config.yaml
input: "mfcc"
norm: "rmsnorm"
norm_position: "pre"
qk_norm: true
layers: 8
positions: "rope"
warmup_steps: 360
weight_decay: 0.2
Rows from block 4 of a small self-supervised audio encoder (BEST-RQ), named by matrix and row number. Rows with one number belong to one neuron. Each number is 128 + 24 x the weight over its row's rms, rounded and kept within 0 to 255. All counts start at 0. Numbers have three digits each.
Before each neuron's rows are labels from the 100 clips, of 14976, where the neuron reaches its highest value: "strongest on" is what is common among them. Only what is clearly more common there than usual is listed. The data: read English sentences (LibriTTS-R).
# fc1: MLP up (model.blocks.4.mlp.fc1.weight, 1280x320), inputs 214-319
# fc2: MLP down (model.blocks.4.mlp.fc2.weight, 320x1280, transposed), outputs 214-319

strongest on: voice: female
fc1.435:121107141105117103081149098134131138156109119181143151153114120155131182129128099133128111135169084140115128094144093141129147138148146163135096124079142107153146108093117085134132154114150098170081134158156086132081132097101156106140108148160118126156078159118107163103111101123149080097150133124164142137094156124147
fc2.435:138144120114154121113157107144142141138093104123131131132159151118179148116125141161101138155155089131127149102114127150153156140153141096108107168168176126108150091139117102142112130113120113150118157189135071133083153139139162133104103081129130129187114129125106135150115083110143133172127144081136172142086165136140

strongest on: voice: female
fc1.85:164117117109189147107133090098097098095103099151135150104088136136139128141110112105112138135097099087122133140104155126091158085094107143158129119139108095137100103175119149157145121114158160099123116128151128115079110100132125122166117108126091129115100140089113133124149138151126101138120112132119071146136113111174
fc2.85:160122091171097071124142166167127133135139113141118087147149106158117107099132091142111145134152101134144126169102162138133156121132152139144129092180133123171146137131142096148101149136144109110118089129091081158126096114143207172153118138110144115128147156122138164133113103086094141132162152134131135127122115135133

strongest on: voice: male
fc1.344:146109113107164100094154153142156143157120136187106102127084157119118160117133163148179091131139138095137138164116100128152132154139116099134145115118111115154140121083104134102107142067133118123102109123078071149144138099140139117151106104102103148146112141139142144115131138160113027163109132172112109116147157142096
fc2.344:154125107132144121126155096104102118090090135085142118189167133105162079118134116108105106130125144198135114129133096110121095109099113115133110149116169164133113087168131150165164098154103105128126118121139134114120106125117132140085114149122145132130101128129130171160145116141138148123093104130094140069132080107139

strongest on: voice: male
fc1.688:147121112148131122127077119125132101128133165191117152127135121147132135182140110095153181173126125136136127129094136167112140124131091139110098130121098153097132132123132101133146110086117110095110082121147165068129101145087139115149163154128094193143167102123139118145091135155099089138105124125091124121105113099106
fc2.688:165136134149141126132151106147122147135141126114146145156181096124127116098154101137137137128120145147178114146132118126139100120127110158173155116121106113121129137139114133109140114112140130106176164099138123167160105105094140141138160114115125126119163154197157130152119158147155106092142149207160122098138163150170

strongest on: voice: male
fc1.386:112093116078150144139162117144140153078114096116122102173134162150146122156109120111138146127146115093137150081118141149140134166147144153148134165125131147118168108112137125124122150171157128120071102108131091153141125133151147150096082120185136143074154141142102144164138130117146125128120190137117110096137143157138
fc2.386:137112105141168106145096137178121138133172147139127136126118151123111186130111100128121078129130130110123158122141094135123140117124151087086111074129129150126129177098131146129104115133102102177132139154118111130094130099123116124132084115136104103133123143154150105142170115114103171138154138111080107142097143099111

strongest on: voice: male
fc1.505:123127121133163154125133138065078119129131084133140147090107100141153093128146166126095129104155128110148116069144088098129095095137115151136135112154129102085154125113133105098120125124097147175068142148095096114120119103150138142129077149146138107106113108160150124120137148161118124125151131144117113142167117140106
fc2.505:127091150146075130116156123160133113165097171133122137178147113141093162133117166170126121148154122158108122062122140082130134150166114116141164171116120156132168088152095127141113141129175098106141124174119128150159172144142107144118083116134156122155095198102116109157113156093114142148145144105113138133145113127109

strongest on: voice: female
fc1.329:136140131125117116120141079135117144158083144157104107164112162111103116110121114147098152101109100108126115130110182067140149085113141150157124135094128097111119081106124135168098150124182129105152130123120086142133114064129165146063105157126083139117130156100148090085108146140107096117128116114121138090138113114152
fc2.329:179124097136166118151127097112131137171087175155125135148103114158139171137123154095161143071111097112098132139115144123112134089094119109146121145134125131155101069124151179161118126135134150099127147153190142132157129130089073079111132137180097131132132135140103096137118161148126136130101136128101136098121163095091

strongest on: voice: male
fc1.745:123098099135139098105123139132133129146143126127155187130140157145139137110147163136107137144117130128142115118120149126117133133117177149122098112163171144150133141132121143112073147099114138122120138119147126102102091140113157131130124120160120104124124172106137130202123165129092130121143152166104109129115155104111
fc2.745:102136141140143122133156110158138125116060123131092120101187128122108135117126093118137102128151138163158162158128124115099124097173151130143135130108103095101168060138134066097132123193104134144127119094126121104162116119129144163127097153135148182112137136150152135136103148148132134105133128170121112131163126129097

strongest on: voice: female
fc1.92:128114108094130139126112076109089108111032110118134127135119116090116150102074121131137099124114127132117109116125128125142144113128124103105122116111116121118109028128128116097104098115111129134108106112127108143078126117122121095111117121121097128124110120097118097110111110123102063120148129093142132160132125103117
fc2.92:129069101097127111128110123122117127132030126129108145136129125082096152111101119143135110121134123091130127094119120146116107095117107110079141110111157107126089002114141136149075127104112125098107117127163120120074118139121095123130076114105093113131125102101107117111138128107123100124129138113129117130118160068107

strongest on: voice: male
fc1.561:162148100115139128139108132149111129120121140138079069105099154136142144082091160159135144075103157077099111165125127177122105145146132131104090114102109119108155123110111121139064075120111131141130070118078144146108126132108142152125169116115122143115122112103132110155140092147133089153136152121089142090160088114083
fc2.561:115142138169112142124112168130124104115105136108160146083175123091116105141133131117152164121120166156141157128169118108153086145159165117080129139122137162148147100114131122122133133112125149164118125118131101081122158141129110156172106122073129078160090112114083128130118128146139200105146118128125130121119114125114

strongest on: voice: male
fc1.56:149115114095136130115140131106098148124129108157094146108117117168151136139120113146113165173131083124118111130124170151147109138118144161117134094165130125153152135149086126107183137126127137104089072129124095124149156116115111132136091168123143108153155145140126131178117145150067168150136090104097109091124150122106
fc2.56:141173150149141111120178109175113141161152129141136127168103142125115169126118104128095093094139147122145136114129133090143128089135168124203148113192113124128145148110116095107099164202150128152119146125128115179124155142130135109086128112133159134100157149134140154100108137097116090080141120128135113140144156137114

strongest on: voice: male
fc1.456:093122154148149146104142115115151177122133096125170138112108106129134127107115134123101097136095110106131171103150118141142131131133172126107163111140120132086152127097147134152079172124103181132138121118112104124102145103108112110149141100179115125169103087120105136110144132091126110131125148078107115069140143162124
fc2.456:156125068122095119152146111113123099155201140101100127162167125096122122125122134121120146099120147116141095154126112105163137115158126131115131143112105110152100213159135107118149134147151115100142125140139131088161128119136111124112094107163125140098100139112116132186101121165137173126147113156103129144133105136115

strongest on: voice: male
fc1.330:162155164102138152136092141122079119136127062148157106130107136114126105147131131101112124145139124097119145165102101140107124129111141111105157198116112134156145122136120062126138119143113116159113121138120140153121122126138135081133113152122123098179132120141127106103070101115168129096175129138128150073142103117109
fc2.330:145101166125087161126113119167127120122171131099132114131149126098102162147140169137162143164132141113146107143132103073124135110103143153118143086130134159137175174160110122166111129147103125156173094155106121151143122111103125119096127147100162137145093148132150124117102140146117128164162078131117179140115167109133

strongest on: voice: female
fc1.672:142091153151141163142119090087092158106127098097089096136142135088126156101116089086121167137083117174114121152140150107152148128117104136104112114133154120136132128145136132152119082131145151139148157112131102155097110095139139140151132104123076113144124157061126063125145103075111160115117151125176181161090128093157
fc2.672:121141140089131152121197116141168049129167105163156181118138143159133102128143173145131106110155144077135164131156127143090101135136136157142150132119109140138141171144127101113145142127144094126123108144140136102139140130122106122123119155136182132121121146186119170139104149187144109138132136096099084137179123181120

strongest on: voice: male
fc1.520:161140144101156155098164139139090098128126095111115148107070117112128152101112153140127059146113117120132142109143097130142100133110109120114112132129090111127134126154106098120159133133103111124116121144154093139151126097161111082205144116139137142150115069145120147113064134182133119144136128139101098121177128124105
fc2.520:134122080149077127092143126124120136146173114129178093128152074093110132151151140161072132105153101124122107094134152121137138134138141126159127132097125133140120160150098113110124174163173135112154138164105136136082127102093146137114100176154155134156091129131143132176125154113099136174147111132135106138169134132127

strongest on: voice: male
fc1.596:140107113156148129109155107148131111108136153127110161091118111101093161137124082159083080124109097138141132127105106144130145126139145113131178079144102140117129136081149123102124111115117126112100140122111115102097157151107135145116116139132156098177100126094121090161127132119080137145158164103170164122080153100094
fc2.596:100134139121133130153168118128114146180164107144103166149159090102143124088136124121160142126187136112142136142101128085093124142134124127130117119099133134101153169116147087140097140086145067092151103131117107150136144117095125155140135107166129120130139134113164118120127154104109160106139126133164127097141123098168

strongest on: voice: female
fc1.44:098180147165116179131130112133128108180118099099124110151152166118150139106108152136120128168150102113120129103150158144182112082145078119153134155116149109150113111142112100166137181105146108104093148118109131130143133102126135117105125090142147156106141153128139129096135137078158131127137182139081141150197146114160
fc2.44:144127136129132118137086165141101121083213134122121137106127127125129134146103140130113147141104122114134138117174111133107117100130129126097114102159128145131141216109140125179114069141129129139126092093143132124134100160120145150167110111111085094116056134098092116135131155159155131177120091112112144123092124082115

strongest on: voice: male
fc1.68:144097146155130146131107113151103130124140124136144150150133054140146128104113117113096104152139102121152129093106149138157140130123168117140183051152118157130166133086155109128097088099109110128114115074116173118091106158083111100115116124136118086150107122141142114105123117112139108163134125132116148098126127135095
fc2.68:103159146149140157112167117132121138139082136126106182163151110097137135178121141178122119133126152087135166122133180104117111093155118128148140162126106119129126074092093100180121134127147118134115120130113111177151137133113103150102155158090118154114123157146156122143100136153159158110118116162109120089122161160169

strongest on: voice: female
fc1.203:102138102129089121104124154121138086120122100138103124102116116114130141111109143118093139089102139136099106115146154147147148149101155110072130076129107105135125123118122149094094150134097151122095164098120126155146158119106122133137139090146101088137127121103127068105148088105103099093076103075142137119136083136072
fc2.203:155090143134123152140097106103134104135069106140105099115128133115103122109119151101127132130140172175109139119137128158101102127120114141170104128087154129095123068152152080119125123160155105093149116136140161105099096108130118133128136138112138148107081107120150170175141162139173132101147135145127138133146127159144

strongest on: voice: female
fc1.335:127167112117143144186102101125099145113120151154116151113104141138164151128148156152135163085120104090121112126123169135138132108138128129121104145121106147116109121098126140137144115131128116157107136135128124167142171117072137152128129116157096131143136157104162091132169088111146135105106138091111105068131143099112
fc2.335:162171174108096126106158156181154130143106131143142090157105126123111134134110148127106122127108126141128158150097150143124144098118103140166121128119147122134125092139120091144098149171163110116128127126145095076144108129087170114138100171108145130124111123179114121118123137108100122160143159108151154118134125159124

strongest on: voice: female
fc1.652:100161107102129102114130116140144134176102118171130131118105154167109089117122118171083104112102111110121133146110168132142138128137126131188136153118105130136103101127096142107148091132124107090079147145127121146115171117111130101139140142111108152106118138087090126099145125148131089139111126134133131169113094085125
fc2.652:122154155137138126102149118132140140098072115143142155098147089123147107164113115117100128114106118139103167149122145154113160132145135108107124153154144147124141083140174127134124144114143120172169170140113161149115155144161144073108134158104138111139118103161131144128131178148129119136156153155095088132135121147154

strongest on: voice: female
fc1.71:113120099132152132099096104107116108136085142148112162096119123139094113111115130132133112129149136079126180127118098116141138135111163149088132118156109124109098082136145106118128096136101127084130102117131133178096104105112104095160163133136096118105109135053124114128108156147099127079115099131114144101110118099112
fc2.71:149117169095131136110117153148079117093076145116089108122133150109100081141140125134096137118139109145088162075158106138113103150143135164081152078130114095127117084099094087138133134120120129148134118149110176100108132107119113155121119113110150138103151143123135078129160149113107123123105097143138156094149135117085

strongest on: voice: female
fc1.372:101079142081142159154107119134123114091133098114130157151094072138129081100103105123123122124111078083126162037101072064132131101144144109143151125130127135125090132141128137080143091151084145153122143119110138118131126125126117122149143155123113137084137128108139142149110129139065130165110138123122112092143119092142
fc2.372:106111111142108077089133118123145149167200122127141142142168075077128138106139128139147091110150138124156097172147128089105155168133125132143131127121144143111094207163127121147152180121170104140131080191148132161176122117154124134109133149141125114137119176160131086137156152122134168108173102104138089174128145109124

strongest on: voice: male
fc1.72:094133115134133137131085177174094140118127130179149145092149123120148133091155169120128093123163133161158101118117087182129115123109111146138131125123121155107102125149086120122108132122092122114145122146120160178133135156179118114148157120147120102132130169114148116137098135149137129088138166155115112153082092132112
fc2.72:104140180124136112068126146158134140145097136130076109105141105135121119132153135146156142111125124149117111115171121124079156135122122124137120111129101098132159078141159119102148098153122100130143161131113116139103101113130159110130102171141136139161103090158116127122120124109142133117120115171116130100111121101150

strongest on: voice: female
fc1.141:130122109093132143127112077114097112114019115121133121136120121091118153101076124129144102124117130128120107114120137124140141110128125105111124119108112119120111014127129121105103103117119127134111106110129107140087130121118121101111114125121090131128113117096117096118114111123110068123151135090145129162131126102118
fc2.141:126068109108122113140115119114116133133009118126106154134135121088103149110112119131138115128132119093130132100118119143114105092113120119088145128107169102132088000124147143150077123117115124098118129123165124122080120139122091127124094107108104120131137103109104121115146127110134122118137142118140108128109159082109

strongest on: voice: female
fc1.74:144122173131130137127131143107151157168145171113143092117108135080107125146118131098103079120123105137115179166093122154123172138117115115119102122129117145101077141069125089115121108138100141117076137136129106124105170135140106091108132085132129124133125121100117103102100118106166130143147112106146163093148134102090
fc2.74:101127119088135118141097094137106087115148124108096113145163127103184158143104169133118158161125134091146098151114137152104124158095165135123121113069132104116153160124134108151098091124103103130145131103120132128162108121120130125131110147130122125142132122105139135166115153116175172139110061137149148094160113151145

strongest on: voice: female
fc1.488:140143126128091111121165122140112131119112140167130132143125110159142104116101134114111155096125135089117119104116182156132144134153155094127112155101102137152127111119123149110118157133121150122070185100155105159116156138083107110101160113104101151121150092090098114125132122131100122082086144110152121118125092149108
fc2.488:181144136131092106144101119151124126091114084160155127172149113091126114150145137142128110146135116104106175107153152091161141121087111131123133141131122134134148113168143113121101126159154171156120149137160128118125103139125097104173123122109148171111144113105113134158141154124058127129164101103109104112145058162115

strongest on: voice: male
fc1.436:122116138155129166116127129118155145155134100147122101135102126105128099096112131144101156049100163093134116161145130125115121088100201124107105114138160170126102131100130128109067143112138168161215153136123136148097150142126111137107121140091083137062115119105103128157144105111098104141150169121120105111115152152136
fc2.436:141117139092090103098127128156128111112171136106092139095119130129147118128135095082181131163136152176156112157157105101136147140146137136143095143147113097122159174141130144137124135131133097132140123140152142077139133131169143121112118149130107137155140088126127175135136088154144128091104157143105172180140115154126

strongest on: voice: male
fc1.422:094118120140155117111164127097162128163133094114099153115136154141162164125086133175089164143128150121144116135149178161125118069130154142155167134113176121110161129116120116107094138133164139125142115123121118130127141124142163140123095103133121138121100126135092133152162137087143156133092159173114102088136138174135
fc2.422:154122137141114108142129139143120150131105120120125151139120178190135140152106091090152101114116121144122160129165126086130146109161131082106112117095110141154150100104108116143124123123144108146116125127160119102121155119164129119100074112143137117108120120127152154168155132159126120073189168095100152157194167131054

strongest on: voice: female
fc1.270:102116115138153166095153097128137125116129105124155126172124104167126141106106095139132105142109113084104120127125093136127124141127107144096129074132111167154148130095164080120158107134117148096114130138110123099097094100083113159141117176133125146086108138107107105164105126065085138143129117088118128112176088082099
fc2.270:121147128159128127133128116169147158150211130123132160133144129119140157116129116111130094140178156147142113134111146120119110091115158140153117126095130125111171213072126079166141103121121116096111132128111141099218172127141113144100155134160129155143132137145163151146127115139135134152141167157128141153104155142103

strongest on: voice: female
fc1.300:116115137129168155182139152136104133133119152144129151133122124114100164147101132089156116116144098122134161117132131099149118094150102128120118118121146143160128117087110124131104104097143130104140096095105103132067142082087138132123103067114113120147132176132128059112145126062068093113157115146139136090126155100131
fc2.300:081145126147120125113170123141150125141112110154136116121111107118139135093138171154096094114109152118136119130118152164139117121105135137168111132120157133146139098124128113128080126131121113152122155106115132085189141160156108097105129148104186152140150109171144109150144143097168107113141155077113122120145103143070

strongest on: voice: male
fc1.274:114143140133147101141131158150165149128128131131095134130114137154151141157124138148142159178126143118148151110095140158128141108114119119097132140134116156067109125123083110137080125128145125124122104120124116150123157119158123119140174106150121143183151145145099166099109137169099125115131135162096131086114123151113
fc2.274:204135096116124137138161107134093137150159116123115123169154136138127160126129144081164136144126144129136121178179138114172160103096110129164130098139107143160133159141152089119142134189142130097146143120135106093079151103112135123121053143153128116146077126135118154175112146131156140121104107146127120121125150129119

strongest on: voice: male
fc1.743:108111134154132107091122166175179102138139152174157089100120117112125167139110131133147153166129131128127166166132128137132190155145153114150112107127147111121129138124145153129162128121137155074084118116157152111103123118142107109111110100161115120109118116124122077133082122093126122156138156100154138150117103153084
fc2.743:145136126098169147128090161100118128120130125118146139140188166126159146134137118171135142123110125130166099120132156109133123110111101140135089129077123087133125117125105124125130099110127131131105171117124134121092103110143165138084141092085135164115164101132137152128129141149182158157145122175115143146077101177161

strongest on: voice: female
fc1.734:134128115089126143128117077123106120117007117121132117137124124092111152098080126128146110125125133122124108108126145125136137106123121109115125121103112120115107003132130122112098111120128129134111110108130112139091128127117127107107112126124092133133113124097116099121124113119115069128148142089149129158127126101128
fc2.734:131060124122117130149117122107107133135010115132107150125150125088103148113125131117138117146133116095131136100123126134109115089114138117107143139099186102137095000142151149147086122125120121104121139122170133128088120144127096140124107104117121123130150102115101131123143131114150143124149144127155099136098155094114

strongest on: voice: male
fc1.57:131114114134112103154095131146136160083131133136165155095100145129153144108086145143105161131143117120164130123103119146152122116157149140148098115088165157130107128131129112176120095151109168125089136134104134180077143121110127118112157106118110160143128155131155126123181120100143120125211144119142122124093111165129
fc2.57:113162173130118123103203091091165133140144145144150132130130171111143135124146119106139143154132122112152081136141148083155135142113140107140126117160133112146138124153096104141103140134097128128146149164134139073162174100131116129131066146152119127148105136121143175133090150146117093146115063127142103152129153110118

strongest on: voice: male
fc1.486:100100100146139126159099160119095167156115149097154120139116123088138101103067113130126118144126140116152063069120135112135111118162131114126153143126079153170112114101151153102116078119056153154112132100082181164140150150118109129150128114107144124155096113125148141121130115124146141125116155144099116133140118100083
fc2.486:145140154130134151087124121133121132134160165113144173176129131144158119132173146133069196101107128128137173123102182111141125138105127195143120147136077143100098142145134153148077168127106137177081095144132100115123133119126124129176133132149165122112096180148113104140162144115125127140104114147113077132149144099114

strongest on: voice: female
fc1.217:146123128144142102101102088118112128154129134093088139147147080132120103138149122154138133117104128120126134102134121095126148177100159123122119096137115112178117126154134111139133131122112130154126129107148088084102122087129103153131113131113135143101153112123121097132122103165120128127162139105100161109119135098109
fc2.217:136096138122112092121156128167106093149212121147128112116134119115107119110135138122101127151124123142149134140094141147154108122106109154136160172162171104122152217119096081146115172137120135088150139104096142143155147188100102152122193113111129134118126132147142144115108149126145097135132144148119144149128147134151

strongest on: voice: male
fc1.184:131143148105085134113089166157150087123102103111116106114147102089080106147132109126106086131089146133096130128144120137157135105135116123120165109138136102121136101126190118080161163120178154155121169152117154130115127095126101090127122130133119102149108094139140112110098156111132133154182142111117148161147082129128
fc2.184:116133118167126099160143131149135073158147129139163088122130130160134168138147106126167122118137141138143115117138107156138110147144153118155125105154090147132132126135116129154144111129135158131134121157104152137148110113146099102150101121122150110154126130127108141148188158159148148091132143177123103143139154112120

strongest on: voice: male
fc1.671:116094130103155157143134119163120121057121039126102127141133142147137114111124099136135143150136115076117126083109161119136119144103133168139118112093139125119169130124111115120149099152125088104083128149116096146147134110139144143138089147098141145081117166182117116144153146099131156107126115128119099129150115133126
fc2.671:130116125169118133107144110164084121188125154167150140134084174141089153140119131123141084149162139150126141130141129106102143138127159116145142110125138162145153106062151084134105119131152143110098114155114134129122161126078116131114157124156121105136124138110175118137145117111109115132160165083114099132105134120126

strongest on: voice: female
fc1.280:095128077058132102098140088150134128139081114170126145110154130063179139103093114134122119119156126101123126141125122087138139144154160121124121104187146127156132081115130120099142138148124167104105146126128097145092101116101149104139147114078131065149120106086113135128142121089144126136155115093153159110143116136102
fc2.280:126128081130144146140094141098138120147102179133116129120166139111176136148114142101096143116139100140079135128068137098103127129128169109120101163168125106141121100127146125098118141128096118113120094183169074111173114117099140102154130141100156096145098135131076135131126127118157145165145105109157122138154175123117

strongest on: voice: male
fc1.101:127139123119160132141162111104160091108139186139140112139115110143106177121123139132104122140119104132125170108150153175120128097117084153125143091110102130108146141157159114138166134113151187088114098103128126137135142139102141136133093101136145114171126109120111090120132150099113154110063067091120141115119096132113
fc2.101:137174157171155122129137152162142148165100126127155144147170132158134137153123110148105129134117141149136148117118120155129111140135167131140101165097174139155157081131108118108123120117164145100135116131105138139196161127134139139123157096170132128060128134139176160172103128115149127144162104150140097118157192171079

strongest on: voice: male
fc1.598:116148115105150180146074123093121134105111124130134139159168087107109145120118148080140137164160109119090129083134112113160158109109102114101138111112092134115133109144158158108127117114118102143145136133139158108129132129161118149131104118134120155145149138117106099180121163118150134107147108124117158160095124109087
fc2.598:132117107111142128136120111133108146129051113148119133144127130083180146153150137156127159102131121090103142175120136097145143118132127108107098114129183106133138035105096111099127138099171187131145145147132084117098122164118143134146112132116131142158105146136112145134110079103127104135138127122139077150117137131130

strongest on: voice: male
fc1.736:127111090112122120136095143198135089119131126157126150103135132124092161100116130137136139156146171130159080120161143126092137130093172120155126143166132173144139131125136115097138139091112137102172117133129119127120121141098125173107122148104145143099122139117135084151101131130114115150161174172122131127121135137121
fc2.736:092130150084188133115172156160110173130148077117111138125137129131157152117166166151166127141138111187144142113126126134149151099116129131152116133162115082122138157126129123161142152170121130138155149121143111135110112118138104147153152109155133155163153109175167142077119121132112161150145125163143151167129157161146

strongest on: voice: male
fc1.110:140109094130115160106098155162161133111136100123126122081149167111129148151101157110123109141179137119124125125135129125098126129131132137147110176126136167090094131134137167122150179100140138093123091113180122130113153131163116101187087105143162108128127186117145108160113122090105140098122139097117139154130115106096
fc2.110:102148175115168116122114119142132111102069132146113054125154129126129165107111138135169120109150111140157107148134097139125151111095145128125113124137150110089128081128174095137157125144131120110151156106134129147116098125147164139128112131155148170084169071155154098111136134108182141114153074159129106141122103124166

strongest on: voice: female
fc1.570:131127130108127157130158123127143136165097151144104129088120139137129166103146153153136137129145160094127144115101105131151113096160157116137125128173111146141101097106107108087143162063128118100099102134097082139138080130130136103110129159103104153131115151101119115112116140109137087157152131115132110090122148127104
fc2.570:091098159138129120124160120117147114117095136126151138127162089141136110132118113116132127162112163103117133137117137163138118153137085102125157144140145150128131088152169126126085116133182144119140182136110142151112082178155071120135158162119144095099131070163164146104157136122149096129131155163172134152103105114149

strongest on: voice: female
fc1.261:130118110093129138124114076112093110112023114123134124137118119093118149102075123129140103122117129126119109114122133126144141109127123104109123118110115119120109018127128118098105104116116129131111108112130108140082130122119121096110114122121094130127114118096117096113111113124105065122148131093143129161129126101120
fc2.261:129067105099127115134116122117114127134021125128107152136133121084100151113109122138138110125134120087128135097119117146117106092115113113084145120108164102131086000119146140147078123111114125096112125126162123121077121138120097124129088110107101118129133101105103118113141126108126116120133140111132109126114156075107

strongest on: voice: male
fc1.538:115161142102109145115143148086093123158128056123072117085154104111152071145152126118114108108131112126124124129132125207153144136125127122129141111134105124133137128132137109115124097125112102171078135149132098107121113110093106115149095139132145117148140124128098109111101117172124091104131096131114142093121142098063
fc2.538:140142131124107131126109079168120096165190127116089149133125107065120159136117098122102169135158120157123144154123140104118118104131125101127128102117123122134170205157132103137092111145118064124106115129103122180147133158108113154095114089120127138133097144114123130149123175104051111102116079093112133151125135115119

strongest on: voice: female
fc1.654:127149108111140131096098164134130149163132191122171104110141109131134123115135149140120133155141150143126134156129119128123122137128112126105110108129133153158103127176126110098172108145144157092094110115123119119147131109126153110112083141145123150116108130099136098148122151089101158153113151125126119130133128115108
fc2.654:114161143145172135115096138147158137105205126108139123115146117152143123122148125134120116090125144136141143139104104141130123167089128132164092126127175122122138208087115076143071100147139152129098145118110142128160101127135151140094161131173158128105127112174137119099109169083129171122116127146147120168116159129112

strongest on: voice: male
fc1.564:156128124141118122098112154088092124167129128135090144106112128167149134134144167150101132168108112131110124151145101116174118139090154100118115112163119147123154135132098122096137111131099099134134139158112099110150106062089101133130122174125135102156147129112135102160062129182100140132163129125111140140137145123113
fc2.564:125145126127114126091123126150080120187149105121112129083163115141097162142120134104136110133167118167149158100111117073152110155147156142188160110131139141151138167155103095147096142174108129132132126131101115162129125169077138127096133139112156130130153131145171102124108138099102100109115130130152170135103131115147

strongest on: voice: female
fc1.551:119138132108123134113149119120135145102111109175132107121106159139172149100142106135119176095094118084091117112135160133141149121130124120130094153102103137161156112139111133130119131106129129132118147135152089157130112141132126146161116144101119156144136117067140132161124115151127102154123148086151131116109142132108
fc2.551:157108168131128140156110164147132138130117092135145089123136137121105118147132155156176105131101184140178144119120078089143115127114110112165161155155125189120135110155137129163132124141159144150117132082102149094152123142160101104131130127103157128097139097135150142103158166144149133143167119148136138138142104148149

strongest on: voice: male
fc1.562:133198121117157175122092158139129124118117066156116131167155150142176112128144127083114168147172148092130108047144150113117097125140120190136104133116142120077146120152140107132084174145124103114121119127153114159123132130149142131130151143094166144081155185157116102137139143124172137115117123135117096109165108152122
fc2.562:130122159189095116140131095185135135138122140115110097141112140158109192104108138146146092177078143185124136135132102096123143127127142123135154120149125132131150107106124127125147100150160124156102135121121095120139167143124114121139118122164099077147089142122133128124149157128141185131177123090110099141057116103162

strongest on: voice: male
fc1.127:184116135121160152135143066145116149086114114116096114142092117132134130114099112157149119151145117094112095115111158098163128145147124151080108099092182140152112115138118061113111120156104146141126119141109101118120107096122104124131125134103104184105131092141145111133142121153069118141124152064119089108149129139167
fc2.127:126125112135125120115151104153161138124242115138114131143086128095121115128124137110115094114120146132158123116109135124150129112093148123161127105174137139127140255093140118174153179175126139135124168134125173109170178141139128131119161152136100088132134155122165174102132128122117153097135132125159129137093152100106

strongest on: voice: male
fc1.327:104073138114135190153115145132159157107129118130147125121105098147143112109129119088137130146115078105120148113105120137109111107141128138139147115124149159099130127143123152155122155130110156116111144117122110132130131095125147135143166133187129155121104136166157131107132131107122087126074099108132124106182116162126
fc2.327:119097119174096071144169092084167118130080173164147134135143125139117106137156111181176137091099144122136094134140137102123127129149149146130138158097084123128145063146145126116111126140147164132126105158151129124155133104156104148128093152114114128100085133121110102175122116119131148142124090151121098098115100143177